A small image classifier, trained from scratch: depths [2, 5, 5].
Rows from block 4 of a small image classifier, named by matrix and row number. Rows with one number belong to one channel. Each number is 200 + 20 x the weight over its row's rms, rounded and kept within 0 to 999. All counts start at 0.
After each channel's rows are labels from the 100 images, of 14976, where the channel reaches its highest value: "peak at" is the part of the image that holds the peak; "top examples" is what is common among them. Only what is clearly more common there than usual is listed. The data: microscope photos of single blood and bone marrow cells.
# convs1: first pointwise conv (model.blocks.4.convs.1.weight, 192x192x1x1), inputs 160-191
# convs3: second pointwise conv (model.blocks.4.convs.3.weight, 192x192x1x1, transposed), outputs 160-191

convs1.172,183,240,219,206,221,237,170,149,217,201,188,220,219,157,205,181,204,201,201,210,218,181,204,169,203,194,235,172,191,149,210,201
convs3.172,204,220,204,225,181,153,217,210,195,192,175,186,199,185,192,177,210,180,208,224,189,181,224,210,202,220,207,172,188,197,184,158
peak at: centre
top examples: smear: peripheral blood

convs1.75,188,205,239,265,198,220,200,202,194,206,190,226,205,213,200,199,191,208,153,205,199,193,192,212,209,218,211,202,208,200,219,210
convs3.75,202,178,188,204,196,191,187,196,192,240,212,202,179,218,189,194,223,219,193,203,194,227,186,184,180,238,175,200,217,163,228,220
peak at: centre
top examples: smear: peripheral blood; cell type: segmented neutrophil

convs1.66,194,172,224,211,211,212,234,195,220,191,209,194,206,171,197,196,205,174,197,185,236,170,206,209,195,173,183,218,265,217,200,211
convs3.66,217,184,186,214,225,184,168,196,196,233,206,211,187,234,200,197,226,211,208,209,224,220,186,192,210,198,222,196,195,185,241,216
peak at: centre
top examples: smear: peripheral blood; cell type: segmented neutrophil

convs1.87,234,212,189,169,199,193,177,234,197,228,198,182,177,202,174,219,179,232,177,225,208,171,179,206,163,217,237,190,201,176,200,166
convs3.87,205,207,185,239,225,178,244,231,212,193,204,226,223,225,234,221,228,229,180,191,201,230,222,209,229,191,178,159,188,211,198,202
peak at: top left
top examples: smear: peripheral blood; cell type: segmented neutrophil

convs1.127,206,197,249,165,231,245,192,189,216,187,236,182,218,204,187,215,197,220,184,229,206,198,193,192,241,206,193,239,245,190,247,218
convs3.127,159,241,211,194,184,228,219,230,198,169,165,164,185,188,211,183,240,191,226,207,218,238,181,167,186,242,202,203,218,202,221,246
peak at: bottom left; bottom right
top examples: smear: peripheral blood; cell type: segmented neutrophil

convs1.24,200,181,182,206,205,233,191,212,205,200,175,191,192,162,201,210,183,198,168,219,194,217,171,216,209,184,192,165,151,203,189,210
convs3.24,202,204,200,207,216,188,199,242,237,206,203,189,239,209,238,214,237,179,203,188,193,189,214,189,196,203,199,173,177,226,200,178
peak at: top left; middle left
top examples: smear: peripheral blood; cell type: segmented neutrophil

convs1.16,187,158,212,199,203,193,195,176,186,219,201,193,179,197,216,168,175,203,208,206,168,184,204,203,210,175,197,203,205,227,225,214
convs3.16,216,148,194,226,183,189,197,176,190,202,218,205,192,200,228,185,217,181,202,239,189,185,181,185,196,212,232,214,196,201,192,200
peak at: centre; bottom left
top examples: smear: peripheral blood; cell type: segmented neutrophil

convs1.81,203,202,214,203,178,218,198,187,234,209,222,209,182,195,204,196,153,204,162,195,194,191,195,206,188,241,191,205,235,205,209,246
convs3.81,199,195,184,184,189,195,171,153,187,210,193,191,184,196,193,197,191,197,221,216,182,161,152,179,186,194,205,189,213,189,211,165
peak at: bottom left
top examples: smear: peripheral blood; cell type: segmented neutrophil

convs1.61,208,224,180,196,193,212,148,154,191,186,207,187,194,218,181,158,183,213,177,224,187,208,201,227,207,222,209,193,194,191,197,191
convs3.61,163,189,230,181,237,193,196,201,200,189,159,224,201,150,211,207,194,205,172,202,217,179,212,231,201,173,196,225,207,199,168,211
peak at: bottom left; bottom right
top examples: smear: peripheral blood

convs1.158,220,193,161,199,196,171,207,238,176,229,203,193,171,235,195,191,198,211,181,216,207,191,183,230,164,176,205,190,208,228,219,164
convs3.158,193,199,214,172,191,223,176,172,223,189,181,178,207,182,179,233,177,177,182,159,164,197,223,213,176,181,203,216,189,196,179,205
peak at: top left; top right
top examples: smear: peripheral blood; cell type: segmented neutrophil; cell type: lymphocyte

convs1.88,149,242,211,161,207,216,183,225,166,217,237,215,197,236,173,159,194,243,199,209,207,207,210,208,188,214,216,226,200,197,223,207
convs3.88,232,168,190,150,211,208,194,201,202,209,222,194,218,171,193,181,184,196,174,186,194,215,170,212,196,226,174,178,230,189,211,158
peak at: centre; top right
top examples: smear: peripheral blood; cell type: segmented neutrophil; cell type: myeloblast

convs1.77,199,215,223,195,215,217,166,136,223,202,209,184,212,217,211,197,179,211,197,202,217,194,171,189,245,186,223,174,189,152,228,195
convs3.77,218,201,185,207,197,189,203,204,212,192,226,222,213,220,185,180,201,212,239,153,172,214,227,194,194,195,195,190,190,233,213,174
peak at: bottom left
top examples: smear: peripheral blood; cell type: segmented neutrophil

convs1.3,163,186,181,205,150,214,210,240,200,208,175,218,187,209,190,188,198,183,231,204,186,197,204,223,168,177,201,195,220,226,190,228
convs3.3,195,221,211,227,226,221,197,190,219,159,197,215,225,194,214,219,196,219,209,178,201,204,211,235,200,204,167,223,203,210,190,192
peak at: top left
top examples: smear: peripheral blood; cell type: segmented neutrophil

convs1.167,243,220,203,209,230,203,154,164,201,221,198,185,210,223,194,169,192,179,208,168,190,182,205,205,251,195,208,184,177,167,198,163
convs3.167,185,217,215,200,182,202,223,230,199,192,171,196,215,179,217,207,217,161,162,232,227,202,202,222,213,197,198,193,210,209,206,212
peak at: bottom left
top examples: smear: peripheral blood; cell type: segmented neutrophil