{
  "train_examples": 194171,
  "horizontal_flip": true,
  "targets": ["smear"],
  "num_classes": 2,
  "arch": "xception",
  "kernel_size": 3,
  "mixing": "cutmix",
  "optimizer": "adamw",
  "lr": 0.0028,
  "beta1": 0.85,
  "eps": 1e-10,
  "steps": 16100,
  "batch_size": 128,
  "lr_schedule": "wsd"
}
Rows from block 9, named by matrix and row number. Rows with one number belong to one channel. Each number is 500 + 40 x the weight over its row's rms, rounded and kept within 0 to 999. All counts start at 0. Numbers have three digits each.
# convs1: first pointwise conv (model.blocks.9.convs.1.weight, 384x384x1x1), inputs 0-63
# convs3: second pointwise conv (model.blocks.9.convs.3.weight, 384x384x1x1, transposed), outputs 0-63
convs1.104:514508483550473541479526456472532533571506520473512478451477469500531500489494526625540442518544468542499562468574503510442565457403484463492498490510526512484462495501532550479545543550586467
convs1.105:512484487467483492468518530546492519507509439461506522513523538498506584517481530505471474485499561542472525501499510560527474507470532486448529490508482473526484499487467533445559503511555415
convs1.106:458489524522520517472399451485528531501525511522489518519524471411443442537454488498476450414519444518589568524479492505495505479416505398513538507514447547406479461441522471503479530492499472
convs1.107:523519503421515443505514498501479547492516572548501510479535528498468567487495481498402400485528503556441518583487472495455499492513524487503468489510464567496451484565501495481558493493486520
convs1.108:509488557493453522541508526468526483559493514526547529441544472450489587564517392505430526555498513447535418521470496550532461483506548486425564611537570537487458529542529565486527527503462470
convs1.109:461473531501526510507477416482495454502504482470467491542520492531456488532483464470481598449506566480512547511487528524487454534472535525583526516552516435470540546476468493461446486439502513
convs1.110:461517536516554493488510522522530473540539511449516506539547548500508503533450484514467537528472463489593490550453514580539444502459510522562520548517506517518504474485494576506545504501501398
convs1.111:525457553516506481543493496530496510528510452504500520541574524475484517527426473427501523499567482534570551494458533486446485554439555521461498516537463512457458475453542542490508531554469459
convs1.112:474488518505455469513467527490515499520512504477546509606474461537482480541462436494475572488449466485500470490469489506483408552478497567486510493501511531536518484556457528516522499509474451
convs1.113:494438457515514604498528494492505548519582504476474539524514532564463489494450509550506518514500531524504415519578425485451522547452457501479488489494470539517468535579427449531503461471493446
convs1.114:503500494478563578497478419436494506517497477539487563462511503510525535465493476565474510520494523519520536485551464465474505468467515479478524505489509488485480518525545517464492528499500465
convs1.115:511511479524471540518507467463506497513478536528487535424481509447504474487427508561504515488528447547518504464527491459588496522510461515530456490468494468538469545488470474624523528537490555
convs1.116:423518560544507561512532481473494604432522506492493477457570564472469480502502543545477462537492486587486553538558477491520540487448502430432546495505533490480436561489478497495417571534607474
convs1.117:520524596498499458465486466618549520530475538531519480492558519506541407511533519496526448519467495478539530623509600544460468479491489477505567478468431491488540518499509494504461505545479478
convs1.118:476482541530548451517543515507500485489522519478463549483476443500497516423537430523476548460509529519513487546523515508426510472525511509528538537504545511473512420520517525393561501470579454
convs1.119:427537532443464467489561572524480596498492500491471460478555482514530529577488489549569494552479503545449519536525510504475540490496508490475533520499513463580477511531577455441460532528535375
convs1.120:470501531536459525470489467492503494440504457430522605449508440452444534581465522540454586516469457495521523479510470469439440534459485471466566564559548484452487467460468431467443444505626473
convs1.121:539522485472497491471519545518444509477493552578454403475528524498489431457491628440569443507521482469546533494545559603597475476471482511443503556544489526509468500517439499538514500520496480
convs1.122:497455544472525482544521498536547552577478504505494499592441464595479534589526478443527482472481514445551467540481480441540463533576443482484468498459455464535564482519497508516547504496448487
convs1.123:484494408498477497512498449575464449494512520590448507459499464503469417564545530521536494551497427480498479482513593515566459518542500501488537581517530481506517495487437449593493507628532437
convs1.124:389501528457532542459510509471471546562493505519499514526470476520513489474513529458525533500540535389492455533518437543457546538521530485609517534469508512508458466431543501477480439505523487
convs3.104:441483534515522462502386485504450495544435494512497540464440543468486522445582504470510466470415546423451535480493504472548490467540387456530497475488429412452497506532537500467458502524499466
convs3.105:554508414521470548506584524456520467502511480457481423584562499540536460574474558513478494511528466491525539520552498560481558484481476499486474583500545439508456467539507458501527535442543537
convs3.106:485495502490508525458465518518560509537516547543512462509478502564471485497608533513560507532445533465504451509517527476490466496520488448524517460539405470520498530530500522592470507489484434
convs3.107:501451581478504463441596495478463477445458463461471390447489496456404399535559475534472534495449455504485463593456508597396515473495450505482494550502425542492535496467491478533491484477486544
convs3.108:509547555458423496498465499390484534458484486507472534519461498508502500469563356464366427473499436465514487534515448510491442491555464485525499486500463476505469469426465586493494451455523407
convs3.109:474402492541480470422529487503504547437476450506504492507472457513389495515572459470530505493496476441429464471430487512557476536557468473514528437495468480480546449454503525558485530495461542
convs3.110:536557474522480509520510503454513511455528485507529500580455439509511468454541439533521461483482509520482519497556458497489503471482530549533474516521579442538484483473469519478487551508508504
convs3.111:526474445520470523445581500471535472517513461463485457503517457503447471484479510473537459483485490533522520502556480478479506476486538539480461548534452425477482495550476476529542553476503458
convs3.112:470520505523471483534477461476449496538416514520481503474531451500510532439570526498496469515473500448511549505552481444504547453504553569511498485537430393423482532477520472518490522489528477
convs3.113:568483530497505479453540617468451469539537425480485531518540530522519474519468559556554476586652483536523526480550471535523545470525493475544492522543513510609484485493567455534533433452520528
convs3.114:467500513509478481474569508536428520485502427517506510432520532464502500515431451470497380445488488527479442443476488549457536438534511475504483510456527529574530427427587507440518452494506505
convs3.115:451504518411492483510455478487479460464440479470433508504435456456517446484525478477497445433496450428488500501495518488503506486441441503415436387495456507479408490502457441474482477489466478
convs3.116:459471445466546438523508475465474472552427515485481514427513524484516497482464533491535472517402537453474495412525493436523506531537436486531488466511465484484528465574525494488473481479520469
convs3.117:510522610492552458513478508569466541544533475514430528428511547503496522484488432498499544494472471511519444564496543491540527439529557453502545434531500457495574499446494451524487447524479507
convs3.118:443549581505503484477482472475489493445535485485497488511461426547438506569490466491537531497448481448451510472460489499484470489468538474508462480543504472510470500502494594599483446487484473
convs3.119:509542527541470561498447566501574497416599473546497479583449497536481479495633489534446529485502474524513526528465509536470478470460564504464517526515520517551422542477415517540474550544470533
convs3.120:563399522554503537457466531524585515490495495453507558514481503531429465466559503537468477523517537472452507533415527524538487474530539500527565482501505487614534516478473559508463605506523522
convs3.121:482491482443494524475462449509451459490432472474455496527436526472494428500501495481442450484475411387431503472479528511494520477405456474468486472510481411502458457474474481487478472496443524
convs3.122:549545546517453559481488503542519483512490450495467464495483539541493516462540457453436526507503469475516511480544518477481530500506487502510432519456360447531479544527399474491495552517524429
convs3.123:501495396449455514491493485400514464431504450471533464490466497525482422479485531491457464482474490508438499388474437549476479482492521496466499499435502462483471476514476550391486489464519500
convs3.124:476516442494541488543501522461555540533558494462540516538542535514552528494512562572477477524461531540508520484511433541455444533463519515515522527543510580483505456543530549511525527389474569