{"model": "image classifier", "crop_scale_min": 1, "horizontal_flip": true, "targets": ["smear"], "num_classes": 2, "mixing": "cutmix", "learning_rate": 0.0028, "beta1": 0.85, "eps": 1e-10, "max_steps": 16100, "epochs": 10.6, "final_lr_fraction": 0}
Rows from block 2, named by matrix and row number. Rows with one number belong to one channel. Each number is 128 + 24 x the weight over the matrix's rms, rounded and kept within 0 to 255. All counts start at 0. Numbers have three digits each.
# convs1: first pointwise conv (model.blocks.2.convs.1.weight, 192x96x1x1), inputs 0-95
# convs3: second pointwise conv (model.blocks.2.convs.3.weight, 192x192x1x1, transposed), outputs 0-63
convs1.167:102130149097110115208159131136135134085101140095129139120135110103073150128133174047113083111139154107119167142120105113106110133115131120173103173113150065142125096125138124150137131157105154143095151132159116157179123128099095161145084135133126114126129149160104145130141155108160125097
convs3.167:095151136151168164113136166136122145114125163121139139135122134139131152144176103130118155114125136112136164096085128136114120140147103082104134088155149150126138122192158130086123146111133104
convs1.168:150132153129113134177102149143107117089111164164122164135136102156088127176130125159155080088146149105178159140082146121098135097158146105130075089112127114125132146066135133110120145102137134101101142095139157136088139104126127114122100139097123155143126149096109132095157109141145142162
convs3.168:089131122069134109098099076153166150119104104185139192129132130116137123111121092120122090129125128113133098087113147137167180133101134120108136132086128121166151100140123145118124120064140139
convs1.169:131133157119125113192161134113123145121101131140129120128097132150089176174090120138127128116136138107135131154125105116131128093157133139188096107129079151143121119122155127133103113141084086113125115135114101131108088099149165126153070154111130109109144114113131134117147143159112145118
convs3.169:143137146101122153131114136120106169134160116142124144138147125157119110130121081063116094113112124129145115143094113115123147116141159128123109113139121086144119124123116125106099140117111184
convs1.170:116114117150096173106100125145146090151168086115155118143153103114096107112124113112130138133140110133107160119146139128144109116112137084084153106145125123107136138094082122086113098066153164137094088137096143120121119163073112120140153125120107120129132162186088097110135113099109075155
convs3.170:168106121083082125136141104122120119150118116162098154117137131133133121143070102139136155135120124157134101156118089131137118101076164107139096146128142098145139178117130127162112087121117127
convs1.171:144113139125174152157136151072126121130127109126092125116119166078131097177145121125165160172120134158135149113124142163095158120177135180107122155098152184144143169179132118129174146112132137115159125152140131108162147118154106161102108129147113127114132109096135150127093139163147134126
convs3.171:122155113135102137108119120124105079116101111161138112128096144055111149137125128092153152116115095137147127106126133099125146135116144119148128137086105121128128137090169157123108110145042128
convs1.172:106141113168086121090151166161114126136132146080129161105117126133107132146139084099136161123126077115167117132126135130126088076124118162145093142127118125168119142127126124143077129123105115112140112120108147145123137066150142126096187139146135154150112112090163112144138178175120146117
convs3.172:112126089112099104108129108150118107121131151115173126108127119109141116143166122149149116141118083126123133149102110110124159151142151119076093097117124141054119119072147132164173118151133171
convs1.173:123119139161121122139142122083124135139152161140044119069144141101119138148137115136116130118136167099163137135126147141124116149157107148129171123140119104093125168148118163124133120178119124119118139139098135111137131101129148151146084119141083122104166114087142131124123115134126112174
convs3.173:104090161129122113175147140138160150144117126139136150105109131103082144161162112105130141127137129144136153138133115137118127158139184128134171122161168124107158129143185112138112136154096103
convs1.174:126099126103148095123150142131092119107140134122116116137134139125096130170118089132087109112112139122150190156120130149126131148151149150157096145136087101125111134163121117161141154161106118139140116134150106135149126113174189119124114110138137116091123128110141118078127161136095128107
convs3.174:155119139116096137143111095139109114128124115141130124148130095131127132169124120110106105135114103149155180118140127140158149135102136134112105133115158133137163120102134158143141149123130143
convs1.175:163094157105101095160097119125119100168104115138120109137123125110115127138149150136096130130141140092149137162094126144103093094150112129092138115070130131117194153096110114084133124165147136126136174142167144141139104058091148160117123122098154138106118153138117172129150117118145112124
convs3.175:114139100129122150103152121145130112139114094130108117104095150116093123093119100102162139192135108167117156129112147115129142186088133113136105119142110180120147159110115147108153119134123131
convs1.176:123112168127102122096147129100118114152128087148086101111119100089086117167130101095146111145137125087171145166149132160106103186119150157126127163157106126172140109159126139164106134141119126045175084149149090125150147109107132129123099143154133131152129105153133090105139143161108120081
convs3.176:132082152148142100187130139132120155083132118142126117173129099143118139116141149144115101116124200154123126112091164075124109137174086130147122089149129127159109122157113146176132120138116123
convs1.177:128116110129100147177152141127121142111087168134088106142122136124062143149174145107153116084124116098119128130120141149112105141152166137168104182075134071187127093132166125140103107142085110124100115143161137126147121114107121152121102116158146107134084101127089128120123117110162118122
convs3.177:149093157119128105109128139166110096122129077147099134110108103141087109132081114136115142167140123155129124148153092117133143162136152120157137151122132116133128161129091084126126101151126160
convs1.178:137123096141164111108129110130099124164149141125191148164150111163142115134134137127125155138163074095128128140138155158118153091132111121123146143134120120146103112128140106111126123052106095173138100127126102141137103072094149072129154121141132153131115131111134107145102128138124150158
convs3.178:178099125157125131177119123114101123150123129092114105145107118128153151170081133090181140102119141110119106149147135140115116105118144153161191167111161095117159120156164071097096165118103105
convs1.179:123119060137159131128134123091128154140128165130189121120145133098156099143125150143109163121140079093117138128108168181131146124177171146072138073107136173132153138126110120089145150110120122175130117119181163123119085148121143127079131128107143128123100123112134114117142134082138129118
convs3.179:159148142126146133128124100165123118165103085093130134168165110143128094119070164114144112106079127164139136109100115161116149127136085149122155072155119166099123149101144144105165140132113150
convs1.180:139116090124166086118150100150116124113104142130123146124104175130101133132126096133087092120107142112159108180129123130115140070119142124151100138132082119112128136146129135124156133148103119141137109110135114117128138107143138148132126121133153119089136085117126159134115129176123141119
convs3.180:134108116114150121113146124132146130159129101138144140114140179129117129092127100147153144133177142134073078153113161110114116133117130152174143112130104120128089127111138127104126110127111162
convs1.181:154132144148091160136129149104173127163087152119122142171123144146146131156124122151163119169104115140165124121136110075125090113142125151108164088123147162150142081141176118099116135138146103113108153150156088123103106136141117127102133102109156109129125061115145157147111137138158150140
convs3.181:080127138155159107095142131108138137116140142116145125118179098147161120125142151111094128126108110155130106099125152122136129121111132161135144119139131099118141113106124065127125111105130098
convs1.182:079161136121131165129137138146117124119148122132116093111121137136120103141158151118140168096143072145125146075164121153155142149134151127132117134130113144155104130122132136093111131130108139099118144127135154115134119151155147102055111144125121136156138113113150136152091097145150116144
convs3.182:119092131105140060078125144101129117167103114102074105102126148114121107152137096118116125161150112140106146109166147121121071160108135116146162143113120126096118120100090094107118129128143141
convs1.183:135101140129099157089143115127173106154121112114089105106144087098123140130098157082125123100106163116126148132124150115116116142160133148132104159132126125125091152131106132143120081161160095114079122156109145145141118143100133104138123097128097115087129127154115128099130098170092096128
convs3.183:200138103112107135119124106136132127147166119128107147139141109158150132143122171121160169121123107094153128100117118129135153088121105145146123096145111108109143133108130076148173112146159162